config.yaml
encoder_fused_qkv: false
encoder_moe: "expert_choice"
encoder_expert_mlp_ratio: 0.5
Rows from block 3 of the audio encoder of a small audio captioner, named by matrix and row number. Rows with one number within an expert belong to one neuron, the router's apart. Each number is 500 + 25 x the weight over its row's rms, rounded and kept within 0 to 999. All counts start at 0. Numbers have three digits each.
Before each expert's rows are labels from the 100 clips, of 14976, where the router gives the expert most weight on average: "responds to" is what is common among them. Only what is clearly more common there than usual is listed. The data: synthesized solo parts of chorales (CocoChorales). In brackets: how many of the 100.
# router: router (encoder.blocks.3.mlp.router.weight, 8x384, trained with AdamW), inputs 128-191
# up: expert up (encoder.blocks.3.mlp.up, 8x192x384), inputs 128-191
# down: expert down (encoder.blocks.3.mlp.down, 8x384x192, transposed), outputs 128-191

# expert 7
responds to: tuba (86); note D3 (43); note G3 (25)
router.7:485516495490523466511496481509493500501539490531432474524487484492481478443562505489526492472464482540532465505490536472570509507511488527456526493493486492460503500508462513523475508545506496
up.0:531487499501500509510500471506498466493460454482488539448482443486478573490497503526515462519489515483521488500459529478539520544493521524460510492473550558505501500549503502497490450490521487
down.0:462480481556493511524515498478551442504453453485484522509472529504548489466520471502517498486534484481516514467531514460488504500519560504518544520503430514501513556491487519511474499525496517
up.1:481484519488540480453532499500489494518506470488468479548476550514476491499503499502492464513503475510476465502494463500484495504516493467534483535503479527488501507492480511549488490480491489
down.1:490536530463508546498467515510503546480512524512453528483504494518513476475503498506491498517476501491492529491470539506524516535488498464518491468495511489493479493531545507518505491524469519
up.2:491508517496501503530474500516500533522473501513473510454477500501480530477519464473520485527532510477503496463542509514520481493479447497528492481506499509535475518450470500495478513558477499
down.2:446512500511539531526534446493464503517503472491516500486504524478458537458518472497457451485539508471506507507487490462489477505495450518492506526544496533503467503483505471483471535455492461
up.3:513526507495486553484497459478463502507463455479468474486478521461488542492488471501502556501511514480446538516478496509492521502504539545482514551512509452533555558492509499509478494510470520
down.3:470502470508509470515504480541496463469510500483492515507485507473491480470479447500478492448546493506524469532483499476539487545495498478515539489477513513496502479491505525514513507493469493
up.4:545470514498446533518531515454533546494527523467515463519477505462534555516470489488533508510496540478494540506490475505495507475488574484503493508543496461472487493500504498502510475506534482
down.4:486478492497543475489467499534508486506512563515515475529496494529539498475507479516515503463494499470501451492527514479504464485505482517458496486512494498476522480490514491521508519485469513
up.5:494528521506463501510494516499505474534503533499478504448530533524471504473503531487515479473508484523510432473502500484481467512469493507484505521513535501512475519505475437503482513512513487
down.5:487508575457513517526471492466550541473537498469459510497495481467509484509523543513474497522506510460497508493514475481497486503520529481485514495494474530511474501532494495463490537499521514
up.6:507454437484491505469510497507469486501460565465483507492542465489517552504522507514477452513498497467443508483489492483495494500491462495554502448506466523501486428485538527556471443481515538
down.6:514472481478503486493484506516530483516479471511468489537509525482492535465500523508456497485540459534491506490479514530492537492461529492492546512579556491511462517525500496495533499504464479
up.7:505501497499472513517481503508481504489509476544494548535474486478485514484450508525553511504537444517515491471532487485513496538534531540505528486488517532503515543499501546512481523502490495
down.7:475496496481535524480507530438520459503493529492530523517480497534503498514494489475518503506481538527503492504516482478552476508504475476438457522514476443515476513500509496535495475482492500
up.8:491520488509540492473472498484486499451513511478514511502508489473446468504539507521511459473523495521466465505512543443480494524508524496445478522522508513493506460516515558495526504459485517
down.8:519452506478480469503497500517547481526499525518526496527519499482500468543503491494497496483491487488483475550536540510540476510517511484489541512487497518462507554479507454509513480528483485
up.9:489463501522531449436518468509499498504476524494486523518532509504528509510496472494469528559517527484515470508469493474476478479517492522516455514579502477524510540519506502459480466500474471
down.9:480482493548455478516493478526496523529472481545523484531471467497518550512483563451467515480482501530483462499503531491527517464481457520448493492532532516451499466480518508484522496479492523
up.10:520489483483544518484481466482503526487481480505481458505509467486511472472488506521512525511516524509509520502533476466504486471521507504538472499484496523454494494519494533477532505500497474
down.10:523511447486492473515480465463503493489526541484488540516526485525497474463547487443496488482484497480523502507504474455488505561506504494521478492498497513514472533467491482455511441468457520

# expert 6
responds to: note C5 (50); violin (49); note A#4 (38); note D5 (33)
router.6:498473499489507499474513503457511475509510477450489505522497485498519543548493530507513501495514503528527498496508546500483548471527508508481516512512517487504501484470493547538528447496515513
up.0:471495487467526515518526544488524497499493498533521539434496496488486467480495499481542489540522513483503488507489490487485508505443463514529506486549501511512522531458516484573514505531490499
down.0:507481497511483521449489553508459480555479512471509513531479537531466495523540531553501504510499568528482518495544491487501547467517523568535518516515482492532540506516488506475445527510477508
up.1:514503520475503516543526465502463542533507484493467474516517483474453512485483481499506514517493523502496516467517504528474419479501473493460460522549518460513504534495511517497540550515500487
down.1:484509492493463500520471499474469524537503488501489489467484495445514493508518503472541500503474473510528500457469538490524490516516502474483547513535478483426510516484536519509530512494439501
up.2:477507500491489488479517507497491475479512545472495488454469520510501501509551542513482507486516514497517482482489519520510505459485513503514488545477531510464500507487498501520467486486534507
down.2:484501536482478492497519505462499503521480532528509498516521511577493538506491509550534476469470466529530441489499506518530511494529522495507505443520498501505518498480501494516483497474491454
up.3:520472462499511521525525487509531504500530453537530479487527488476452500502505479485519543520531481509511496497551507451470487522523542505477514467472492499508529508505530482520516522517511480
down.3:450525470498449498504444516518475451497482525453535551474529475491498470516444518511486489539513549492490546529519499512532524509518507553492479503516498498498501515542472517482507509492543526
up.4:529507553459508515542509517466507518471505495550491495510534505495436514504474498483517540525478488487499504513478499506540513434492551529445535530519476542512497547481452489457500562515449472
down.4:490485515477525428514537466450506515530494548523516472475513493509506493472535506484510483494514494519469472478492530518543465491544495503511513508520499463495503492476514484524504479488505501
up.5:498537513494465497481513519528482486487511522556497472503530471521523478467514479479514483458474483503506452530445503502486467511522509496529484514434468486529512506533504493505471508471493503
down.5:478524514513481492509490467457499508469480511530527500518515467548554488465491465489504472510506534523495442476473474527517519491515466537438486523466467524505516481539479513490539548466514502
up.6:504501508521494502475526477522497451494529539461467488463483493474566493537479472470484510583507494447534520511512478471479513480502522460470507478457482474530504512501483504514523535518447491
down.6:481491478527470516458493453498523513523520510480502510521501506471439534524581476530522503517520496489514490506523503500504462493551475530495507512512472488498503516511516479467488509523481513
up.7:452501511504501510551501481460478530486468546512525494522479517497478495484524510494497527531492537521516546502476505521516474485508503462516533488479500536486464520464493550522522483522502473
down.7:529480497511523486468525490501555523512505456491501501510526520467470495484521537497508501489491490489511489509548536503480453527451510502505504511528500503448519500487484508596477497484532499
up.8:535561516550490526512471534489531500484498518451505518427504445500514504470482489491481522468494514495500515469505488491484467475461460503480505499541469505515528502511506479534480500535495483
down.8:501544472499495487539484520512485538474494511448498460506520476517463489530503516482517537484443502491503483510520516503499463489528486516521524496471463511505544514500500524524489478501485502
up.9:525485480524525493531477500508504498484496503492511480468503461516513474508508480486531506542471507482494444461501503535482503428509466539515504493500474527532453550511506456541497555524527527
down.9:545507506492491479536543458526514490516497545500432530464479476549536482485496508486490475482483507526520516485476499505523471491461481510520514485515520476478508544479486479515512480512471523
up.10:504516521484524479476511491487488508467541510492483448521529510466531492492470512479496541538505519520521475524470507518495501485484453544488482507459519516485539527488472523511461508500508534
down.10:476500480511490464509538511503503494495522521517505486479521507476522494483472491458519560528537529515521501571463504493510502513528495489519477506511469503507476483498477471517459511511485493

# expert 1
responds to: note B4 (77); oboe (52); flute (26)
router.1:503499537519506475523511498498508535520514492518502534482502501548492451504530478544508512494464499469473469502492495453498453463534522472506510530528498485518536522481515505495484551531469508
up.0:497481502451433513499531471496511533480515502486470464497495509507464478515510500526479506481502505494451499514506521494436522456467511511517495509489486479548486551494467462451517490492439553
down.0:456479519551534499484461516457488491497470530516448520533473456517520512505512495481469482478440528472490476462494475525521479502513531491522556498505527480510509511506479491485510513475491523
up.1:515564500533508471480503517542531528531485501513478519444492526511557523480506510449469499485486525555500526488466536486467504522515513532455502521519503516506486515461518493546505540459489519
down.1:519499482514502495522508507530511487497502519455506513532475492505490539466493486543531500545532511514509463498486547491531470513504511497493536514459490506493504523490496517475502497534522502
up.2:481525509497487484503497512521515507483555483506513442454531486477491501533465496473490512478521489511515472461537439477488538528496505502499541499462499443478510502549460492522537477549484511
down.2:492533518487499482469476496556525503563540473494518511504481504552525494515486498517465500477469501500513459486500524500521468533505482517501537480500499493478491523463456451522519510480531529
up.3:502490475522502480487511479498493512476521467480511492480508505526530507488495539478461470519481535477509504534482480506526478500515501503512522488477501518461511476549542458460517526535523471
down.3:529526479533471533494460523521523455495506489412476522487543459478532485558533499500473507502505493494511488513466532504524453518489483463486499482499504506521475549548495482505557546416498493
up.4:523474481477490516493506519467492495522512498551496546469510500471472510534488520521471504532479459510498520474525488518503481453528551512465466527493479501525512501497503492466517537485496469
down.4:444534473490492507505456521502463484451480461503496521516489502496502493515522490521493507512466462510474489510477528533498517520510512505525479489536526478492478540543499457511526522482488526
up.5:532492475522463480587499492522497534496518484481534497497515513476479452481516504452510498502512474500496498460501494516490539452535543515515509482512484508481504511481534503478491497535507478
down.5:481458521489457486517562550484462502451496509496476465502520514485485532475537551548524498510495520530458489465523531497491520507519537531527471496474496461506513478495524488499487503497451476
up.6:470507473500456510449512530492441518456485493483495489506512534493511484502517511506513459503499485485456472498501487499515483536509456503495492465486473457492513513516487516470487516518471476
down.6:508559487485487532506463526496478527499495480506506535510504504456542467447463493501538516497539564502460468505472509516500526476489476512551485456525470489485550482509487493536489544510488508
up.7:494509478488464509510477503512492519492470489535496475533513526519505470465525499458492474497472449517499513447499524499523500515488519530520501484482478517456501505564483474521517473507494475
down.7:503536516478460515501502491505523533516470484491494519522481528487522521490495487526433475486422517517525496465473450504517462490475511534537501479502510504505520543551481466521446547493516541
up.8:445504478479444485470495542532505516489495512516503509495521533520482491556529537482533507503512464516484478528521508526485534510455514507534483449489499509506528476500502483534511492521477480
down.8:507559450481497523500479475497485503496455482502496515544499514515471464466475469525482499526490488521513486533516458494475492488478513465505503490480525498554509528567515505477529489509482486
up.9:541518446502525543533502514482494482461480491506501524456504512468523528499505556531528480493541482498551473534515514501475541483525508519505490523490486535507492511501489553514487439520490519
down.9:494505507477452489544501514523465508506484502525516508538506481522483476507518533500518536507532505536443491506474511519470489491528515471475503487526488465484474482499509468479506512539466520
up.10:523521512459536535454488526505512500506484524507516504495499497504454501470485553508494470498488524501536471491520499491521513491525495497456525519492518457478567467526529471526492559528477439
down.10:477508498525549528566510486475484493447507502506450503487537485483486469483479482479514482476473500504531503531483528494546484499483500499519471471512482487453464527460524500506494470492469519

# expert 3
responds to: note F#5 (67); note F5 (65); trumpet (47)
router.3:531497463443505508471514535507499532466498475480532506474504489468529490491506496493528530507539488469483522479490483466515524501501502463500549506465508513533446453463499474449551493510517522
up.0:430504500476530498514514522486517519476517505517473477470496527537526489527444443518489503540539525494432472492518487468517492485494442477541493471501474514460527508475515527449512513514539499
down.0:476513458471517473470478456490492524514519491529507523480513515473500463477433498524472517472489538527509505454483502536486489503470443531487502472475517480511515502530501497507520498465510486
up.1:510535496510498523442484453527484529532488481511545486499516474485501505524502500460489538540514523510496474507492499482473474499536517519476516465456509542478481466493517498488506548522509470
down.1:515496513500522496519525475495523441491506547505472501524464492507508509513488532516498530493508511506523500511516539544497455491458494508506510512501517502455483504494444518500503531474528509
up.2:485480460509498514545514500530529453511445465504499521439462456554506515476514473507485507511508524503506556524501486512543514479525489495491504514521480435505479477491475482500529497514488478
down.2:514502520490529509573522497494456519509482522490466477487513494469488493504496512500483498548509522492509544503488458461489495526522495514482506442491518532509512499510556500491516506512517553
up.3:546456485560509458528524557495474538501515506485475462511495525451502534512487545518481492505526461470521484480550463521490472523492532535507480476465573483515498503466488483453473456465528517
down.3:540513477450455478465473493466501519492535468516515514473533488509490465499477509494508472498477493513501505525497511444517504488484505469498557479521464466521490509542499509519508464459490485
up.4:506467533486460531518514493491492519527507486508483526520441508477498523467517487565549479515488521511462488519474524482506503508509506482498501502482464543542491502549481506490509528524525483
down.4:480538494490502502491498476487471509501510528539492509464473492544525506501469431482505530529549471496511515511480487508499474486510472526509480475494471521529511514492473518503516522501451516
up.5:547504550519509524520500468531474513554513506545489559462462506486496494511528480543523453504501454515513507504505506525485462521484516468500508474506510457491519507432482538494494492484491506
down.5:516474501514513542478501540502531495509506531506494462493514537499476488482519509538486560483481461482497462526536456503541534466528493467487441489527450494510520550462509480483534519511532523
up.6:496525455538469514508480499496496510535489520476529492514521480492497464468517462535516513524520484525487501462493497471473522484521488496481540573511522553512510474503532511525527486427480538
down.6:526538514502504490487444504544496503461493528531494534516474492536487527530506486461490486491502537525465507461535495511496492517504449508490495518455512489463452480483531474496488498528552496
up.7:508524485512490523533539464490527475469500527492456546449470501518482526501513497510500498487515499468530495502522543466524501438486458554506474476530499524523527567475488473511500511484541490
down.7:538488507547528440540502495486496478515503480484550486477535478481485506491520523481526473504496534504498530520485519502505496471520465499530475533487480454505513438500494476501469528489497510
up.8:486505493519511500558526497491543489501468504521509461512486513528475498542505532474515452501486495503558472509537483476529509463539466533494539478501493507548508529470473487523480498500508494
down.8:480533504541497475458502471519482487523491455483502439454468494487476531466504477534485485532521555557521529561491530502482467510488506518467523499493452489517528496494502498526508504458510455
up.9:473556505462475492497542482469456471491509479538470495482498445512481497498483480526505523491431530495501479483482489503506488524469531507511495467502460522538530488498481519444493518480476468
down.9:489487467502512546436516498471496498525487527514449457513500505523507508478514482477529459488510517483537477524485549478483481487515447515474491491495506517490470494480521505487487526515490504
up.10:507507480495501507507485537549522458524526475499490491466519493503448517472542458491538494470516498507520506497504474503510491493494520524477500492514478516530483489495498516508485494523515513
down.10:554506482515536514490489491528498527505497516533524509522500484514505527501506489536508488490493508494466504494486499504523490505516509535540528492479459516501538525522517523574482461519506514

# expert 0
responds to: note D4 (49); violin (42); note D5 (35); clarinet (29)
router.0:507483500503487528524498459509506545547523520504443504436521504515528505485517500531464494558479514496509541509511516525481484513468514530517483531478492503513520505496507502525492510507498498
up.0:452488520508497504452483493500498516511470475521495529505515479528494463485504513466490543469493510487499499493462519515498532515469533504510523545491516464449548526502463494530502462520497469
down.0:491494490522489488522460453516469499519504513488511495463496517537504475543493467512477499520486497495500532509474506502544539513504462494515489465509491508472548497476527475482522487474485506
up.1:528514485458525510484528521509478491497520498526495498490520503532510469496467505498463518526518510483522487496492523502496463518542473508503523489480482529469506503484508479519492482509533489
down.1:477506509567520475503523504522505504487502537459448498502450479505516512458498486496466486486561508466448471471509502540441495499504489532470498483487539510530491473502481500474488519517481514
up.2:495497512504496509494469481503494465513498467499457519459481536535482512520462496492503472462524477503531545429478494486493514512502540481532485480543497451503484526522506482500498490500491472
down.2:482453464464523530521460464485481518515548494534526538470495517514487473527511501489502517492486516520475519507509517513504520515526512464482522510497490486492513545463513503439482487478535480
up.3:483526509531508469509530489472530536504477479528507471490513484496524530478499484488500532530494536549490483501505505439545500516510477504495544517473502504547495481519547549512527464526522519
down.3:498513535511493514554509470450498537528492492468563488519524492482489557499574501513526468471528476535517504496486515487521491555505544480492523502485492530492486525501484498509504507491481501
up.4:537506519500512505473505487485470504477530481490479512444576504465518489502491481494454506541502478520498497464528509540475469548465558482504496468544506464477503492548527506536498507471492470
down.4:494480570515518470539532510494525491508508505506484509510495579543514498510488485490545477480470472468475517478500457482484502520529520472529537491478517465484535493469520543518525443507461485
up.5:548484515473466462527457523537508508500496538478512448527496524516507515457514502483477467522526518466483463477482487519463536474486497538528510465534483487516516498463523499439557527484528483
down.5:526505477506540495490511483466485493528487525443517474494484506490448482457492505513494512476525498493488522506516553500478498502521471474477535517511478462520476527496515537520478504513498504
up.6:490519482493526487526532500511497509547495507510518500457501499512482500487513514506482493506551536449454481454522526507535493525536487482463462475512472465528497536493495494505528474481518513
down.6:493480465479520492519472482493499501497540518472510495496518480461511514490502479522499492530493542483502496544537492505482496517496509477555481495471515521456525534546486514529456483474455522
up.7:489521511498547519515479494541472466515539469518475538491521506516497493562456465509485493488535466507535444474516462473505546524530510504464530487503477531494507484525534531504495473487476486
down.7:510481499537521510482511487495527493525492450549497513489483517541510502484478502547524498520498565520453492532533453512494495511494507447490502494541488491491473488493505512490511499556485567
up.8:504497500489529477482510540518453548492464519490473531491505479498457490481486490478547514485543545495459515504453534498495466508458478488529507523507523504495504524483526470490505498482498491
down.8:517504513470531458497482486509499485524530511499506479554484477545553487528533508482538462466448487528493529503470443493481517512533511493510461522539494524491465466503555489476495535487498494
up.9:477487495488534513494518494496526503494522525484483517457515469465497554447494457496479508482491534473464509490518484549478469500497502501503501483513475477506494499503476462505529457494522502
down.9:509501528502512458543492507496462548502532465495459484475495490511519481485528468535476519492494483530505542474515465497489493494514509473472513486502519533510456480520516496492486490511521502
up.10:498502494480497498467530501509515520493514496477517468437491475504471486488483526544486470539531523505538509491435519516458480499473482459512512521497524495459505508545557490472523471504542501
down.10:466472459506492490528474518474520530482516508487488505505509530502513501506556474452455509524494549472494484518528475481465533515501517530489470521502462523479462480477485523492464495496502533

# expert 4
responds to: cello (88); note A3 (78); note B3 (28)
router.4:502498484500457465516511488508468493541500495478516497484522492512460491456510475511547486555526512492518482488478501474508516484457432518511490491507502490501482515527532507538485493479533546
up.0:460492526503493487491531540481522501505483515516537487497502514524504515508452527476525497521500494479515504485525510516508461488496466537449509464570555514514562503498508507527509453491502471
down.0:494491477470475501486495470514493471522478461469521533517507463492531478529513505482517502527490553509506473472516524515542532488481482509486529485466489489466512482496488512499475482472496456
up.1:506496531525520513481515537530516490533531482495489467464520445478514463513511542487495484514519508482470493541454520494481531477498513493494505524493518511523460464507458438476472521478492513
down.1:534469512529454502511490448497475517481566472488501528509501527492505494464483547463485494524507472506491466498492506525543510492497473518523478486511513490505529502499467477480495511488527482
up.2:507518490520503512507508498453520497501453470492504490515502481520544522489434545460469513523500502468513501484532485479519477516541492536477523475487507501505498479461515470539496458527500529
down.2:513496518523461512503481504491455488523468443528499517515516531544496514504484533511522532485495514529460534496486515521543468535490471499492545443502484454482519502497498472460508484496502511
up.3:494503487492465543498470462521518473501520487470458547519536536486457447504497491519527535512498522520460465472489546469450506463504479523500498494467534489496511482496493535490514461480521514
down.3:503503484494499458500446507528437508484497521512491522552501502495484485513511481508518464534497511484495499513499526495497512442487464531491517457472530456541537486496524486477492516476490527
up.4:525493478503550467536526502489530483437530517547511512470461496516518524511459482518507514489532491529505501477468512513521538507515502487475535530507511508528501490495488447516516516488493488
down.4:539505538530465500494518492529537496514465517513487511504472472445522495486528489502484509498501470553488502501490499480493498476481526490451526558484551488501459476501528538522548503461507535
up.5:414522522492458523511546512511486512511502491475534496495506492520496445469521478499524453540513491475497555489481490526475495510517519476500514443485497482468488524493498502524471507532498487
down.5:525514533495516526504521489484496501524474492475505504479483520523496482481477497538510461508500508528491491475531536537515487496490484516471496498483506501479497465528454496474502448482469514
up.6:493513526497523487531513496443468491501484508530509480523556502496466510574505498466520502463482474482427503530483498469469527491482508478540476531494539490497497551475525489519527506517478518
down.6:478506482438491509538473500502491451522491462509529505510449528526465467540525458498506486485502465468489548472561504510497484505520520480566506497502516500493521475531499469516481501511495472
up.7:471451500499498538506474496464532511489452472513545502453514458506508470510569510514500499520514484485514502448473505516493489474458496530484460452471512463544432539525507471495526493525495511
down.7:541546540504530539484488496454506493453484506473496509467508534500468460531480493514492473481473558499494450489495470525476522465477459537524489476509503504508482543537471494495466544456485508
up.8:487479471481474524475525534474519443540497501498464484490453516533450498533478520495530495535520478532493496471505520484517501478472522475494468506549537493505483512542566515472514468495499504
down.8:512476494506561501527467512534519504463513527486470560495519517479485576497481514528447537492479525523510539545482542489494527485431535450537522540483461442536467521554489538495456484510465493
up.9:473485473497515488491535472511497493485525529505548483503483495466533468480499517465525466527515531512500468503520513513495485472486518512460518507453453475476462524519470515523511507475509492
down.9:461495457481481478452514515503532516468508532509495475491535510475469504490497455533473452458464470505488519499480508528483492514513519509522470527496467552503473514495435531521481496495478493
up.10:466547483490492486475505484495537518468475513523502490482498489503504511516501500483500495478492438492498511540505461477515488501467484469542492498545469531511508547522509532528524556519481517
down.10:491467464489479469499517493524488479491460497498519535497509465490445509482516483499551490502522492505475523476492487508493475516465505507509494520519507476484503454494504503517514514452524515

# expert 5
responds to: note A#4 (64); bassoon (34); oboe (28); note A#3 (28)
router.5:485515546496551494497504469487507485517498520509545506517491511507530535480514559469483458483495513468466479503532480522490443531504511515522461494566531515469492519493503460474454510501487498
up.0:464511530511473532466541503502499506480515477534436525466495552525529534518530467439457495496522493527509487467451516528531532474539510517494489447540475499551459532483488514537517546503470433
down.0:503477509511530494531523503502488490459485497523487521471480531520496480508508485491499510515491496450488488514485553479511531488544489557556488463492511519473501496481510507557497574548502491
up.1:552478502525492504515507486524538521493500500484492509535501482453489496512492483512465502540485552466468490502478511516498447487522508535488513480497491499530497552517465520511523498500485537
down.1:441474485509508435495532528478510501473492486478499542468554482494491499488503529527459483540470495451475499503470526520516504550491549516516485512527534494525456526556510507523510533516477490
up.2:527513501547513510482529510501507499505465485508504488462465478509485477483490518522503556487511482496487491487509499469477477530465551535504498520554519487517531525468521513549520504515502498
down.2:541527480519477493489480502481507502449465531526468550489469548511494475533549471509543504483471490475497511521496468520513508509472497487473486520518522489501497516470513526491529544518470491
up.3:512516513507486476552500559513457471494492517525461504484500470553523472476443481549458500493477503518486428494511498505512505490500508468509531482520497484513514534488504525542511496534523526
down.3:500496466557504534512489503480527563493548507459490486461527474523544528497528483538482505488439500458511510525511537467473495502450527509537469487482463535518482472541503507519501475511488470
up.4:481480489485507502526506497494480475465515499453523429505496534509532507509531514516479512480483518473469517524475504530502488510505526465521560493485501587488481527493485517497489552512468476
down.4:497526537465536505509532510531523471491502469514505500478489510497480502508542487511474494506509524525493481492492493498530458519508545494514487511463483490534521517490529520468490506500501469
up.5:492536515503549509522526507512491479535508510488496576492496490554489497517490447497504485502526553532504461510496505491526528543455475499517464513524541479493453493516474505522478463517518508
down.5:504529505495523543491500545504539508500496507486535518506515496489480500481502549513480492524498477476551478529509472532496517486512495503509506508501492500501569490517518459487521490511470472
up.6:449541497507475474511514482499481516486492509500489479467486529501480519445484513503518499512440467444497454511511460500485503518487483488515476526543534523517504521495513496502508458504521524
down.6:526476480512451486499465475523478521505472537504527482535489531507500513492509488525464496480551495532476479502510503483530537523522473510511478496525467498529498487510477495475478503469507540
up.7:478538456540518510452530478493498495514499496554496503474491532533503549513503504495519489488492485539504499470462543539484542538497542506507456515545526519538489519541491492508487525480536540
down.7:538491470454499548481459455502472511476519532533512534484521449502548497507467530495529490474466504520515517496484483493505523468491485473524491449530534475482531489523473483465542509503535503
up.8:484494505504441473467507459488496483518512492492486468547507466510527463507492529492483493485485476498490506496529489509506531536505487525514501499450508471437500463499497490513537457474516518
down.8:524483503521519510525515502473526516508498525542494509563503495469494502483465467480533501529520525522503521490513529468520469480466528503526497503528483494487506470496526501454457495493501536
up.9:442517482547523469482472467533465507536542548482504520484499464497494496481502457525478503515508508512512500522498496529484525509516487530492504513514490503448508487446462529509485514499503484
down.9:526515518487490522512496490474503516463475501506478480490525516489449504448513518483526514480524505517505519504509505496519511515528517477430508490528490493533536510452526471497502485507472492
up.10:519563483535489483523463498453466531486532474524504435514493484508501484506495530524488523502455462497492503496538483539494512488485444529497482486465489465550509473470504491486480540491526523
down.10:472504494521509500499458527480490481542500526449498450491515447565426482521486467537526498499529486487474500503495458490454492495491489507490503509504490493498482453489537479499485475451554489

# expert 2
responds to: note C#5 (45); note C5 (34); note C#4 (33)
router.2:486504541521479504524475466493478463510519471467495508517493534516464475457486472488510485490464491495481482504472499531528501484500488484528482498460508461527509504509479539476524527505519505
up.0:549469516499490485517515488496532510500505524470501528536518521489516512514490458501476525517509481438506495466474491493506509536499518545496479539511493501510488484500476515490491439517475452
down.0:545521472547488471499507495489490516550527483499527491502503464500504516532548524534487490488491548517523498539537498492522524518521528482482555531465490480488503512474559479561505501498510492
up.1:502508512479521566504490564491541480551500489475483490517500504493511534496479529490552500504455520501504486493501459488500475522501507502476502475500517484465508508469504485529502496506477483
down.1:485475511490488493505477481487456540524480517508516504504492475499501468451483468489472494516507477479514498529545488448499498484434526429508490503521474484517441512571518540495457504554534510
up.2:505531516485539477527474521507496527488498496457536510498564515466493480547471468545504502446500487470510504506504486532495504478468513526518522539503475511522533491511496476451517533496474491
down.2:494519525512535524460499524550527523534536504479521574472492497495484525475460494540494509464510523526493473475471480503510556505534535494515509515513529513513481513560532481505521503525483519
up.3:517464517494517487513492549501526479471534504450549502496471513487470500450492562498522504491486482473524485517502510522483468511525483500524513482483531490478502483487531497474529466539471502
down.3:487485517512492523550521491530489487520480531476552534494508451509483518528498520534515519463524484506485519523534484489485492486502477508534483492475497487528445536521578538500479507503481489
up.4:507496465535513492564439525515492509560524521444519497448530460491505505491486502498489482476487558493498488471461505475489449479516537449476490550546527468482462488506501486498513447505530526
down.4:513502485488489509499450525496528507498558491495518505494537492487478504527448544494546491464510494451478498492543485485507491526505491497482497478496458465485476509530540511522563489474503509
up.5:508510489573498500457471497441476464530536504510494490526481474551491493460501551501479463511533528511495482479517500481451465523491461531486490510503538481530523514533529519507517468495489527
down.5:473497499502489484573520471474474468507512505477484464535447486570508512525506509565469481509477513472419514501446539486491479509473478510527494531518505482518469471481456477504485492555513507
up.6:499493521514510499521500518498495536468473481512486477530542535530501537488509533528482541479475533532515468483488453505527509506491501495504456480494509534481491513500538509507472568516510469
down.6:516468509488502531494501469528466474481552472492514497491535493468524524551490487490477525494503471485499476507500512485478499500521511486487519518509504510486518508497504518487447517521478493
up.7:523484495465485508529518541536535485494513468521511519519455506496515504483439534543529479503559517489470512502509462517513496546519513524473538512511513482495511519500475506504503480455537494
down.7:516444498547524483464480485488478481523439469484522529525487425538505487511543522504490500504486508482507469505485495485501456519476505494512495516551498488473510558496481503459527553515502507
up.8:495488535508454515509476462513458490460493499492455469522513551503473492491512496468517486497524476512503511521525517485492539491531506520499535509478495512538471507474529459465480515523510488
down.8:469543527499480519473505496519474464516437492530471535507471475525500481458510528524537514474515514544476491489479467482514503518520554466526499469491485510505469488527473544490523526497502487
up.9:549514467525490538504523514504508483478539495492562508497524474502465497507470539517483520445528483516487482511538486472480467515471507508495484479520507496467495484513509502512500476496519456
down.9:491500496476599508474486478477523480503455492494524468479486477522449545489521477464475470463412491463503442509467474501450469476523523508499522495502506487525505553496472517489459512496459490
up.10:506479541509503491516555509531511452475495541513503484512484556508481479447523443469504496520483520496471528511470527513538501481520501528506475518483491505530525486474484449490459460500535502
down.10:484463508466516521491519492473524469476477518511501520507501523486488533472469532476515519514540495535472488476499456510506520485496453470501524487530565493509518509493512470479507478476499445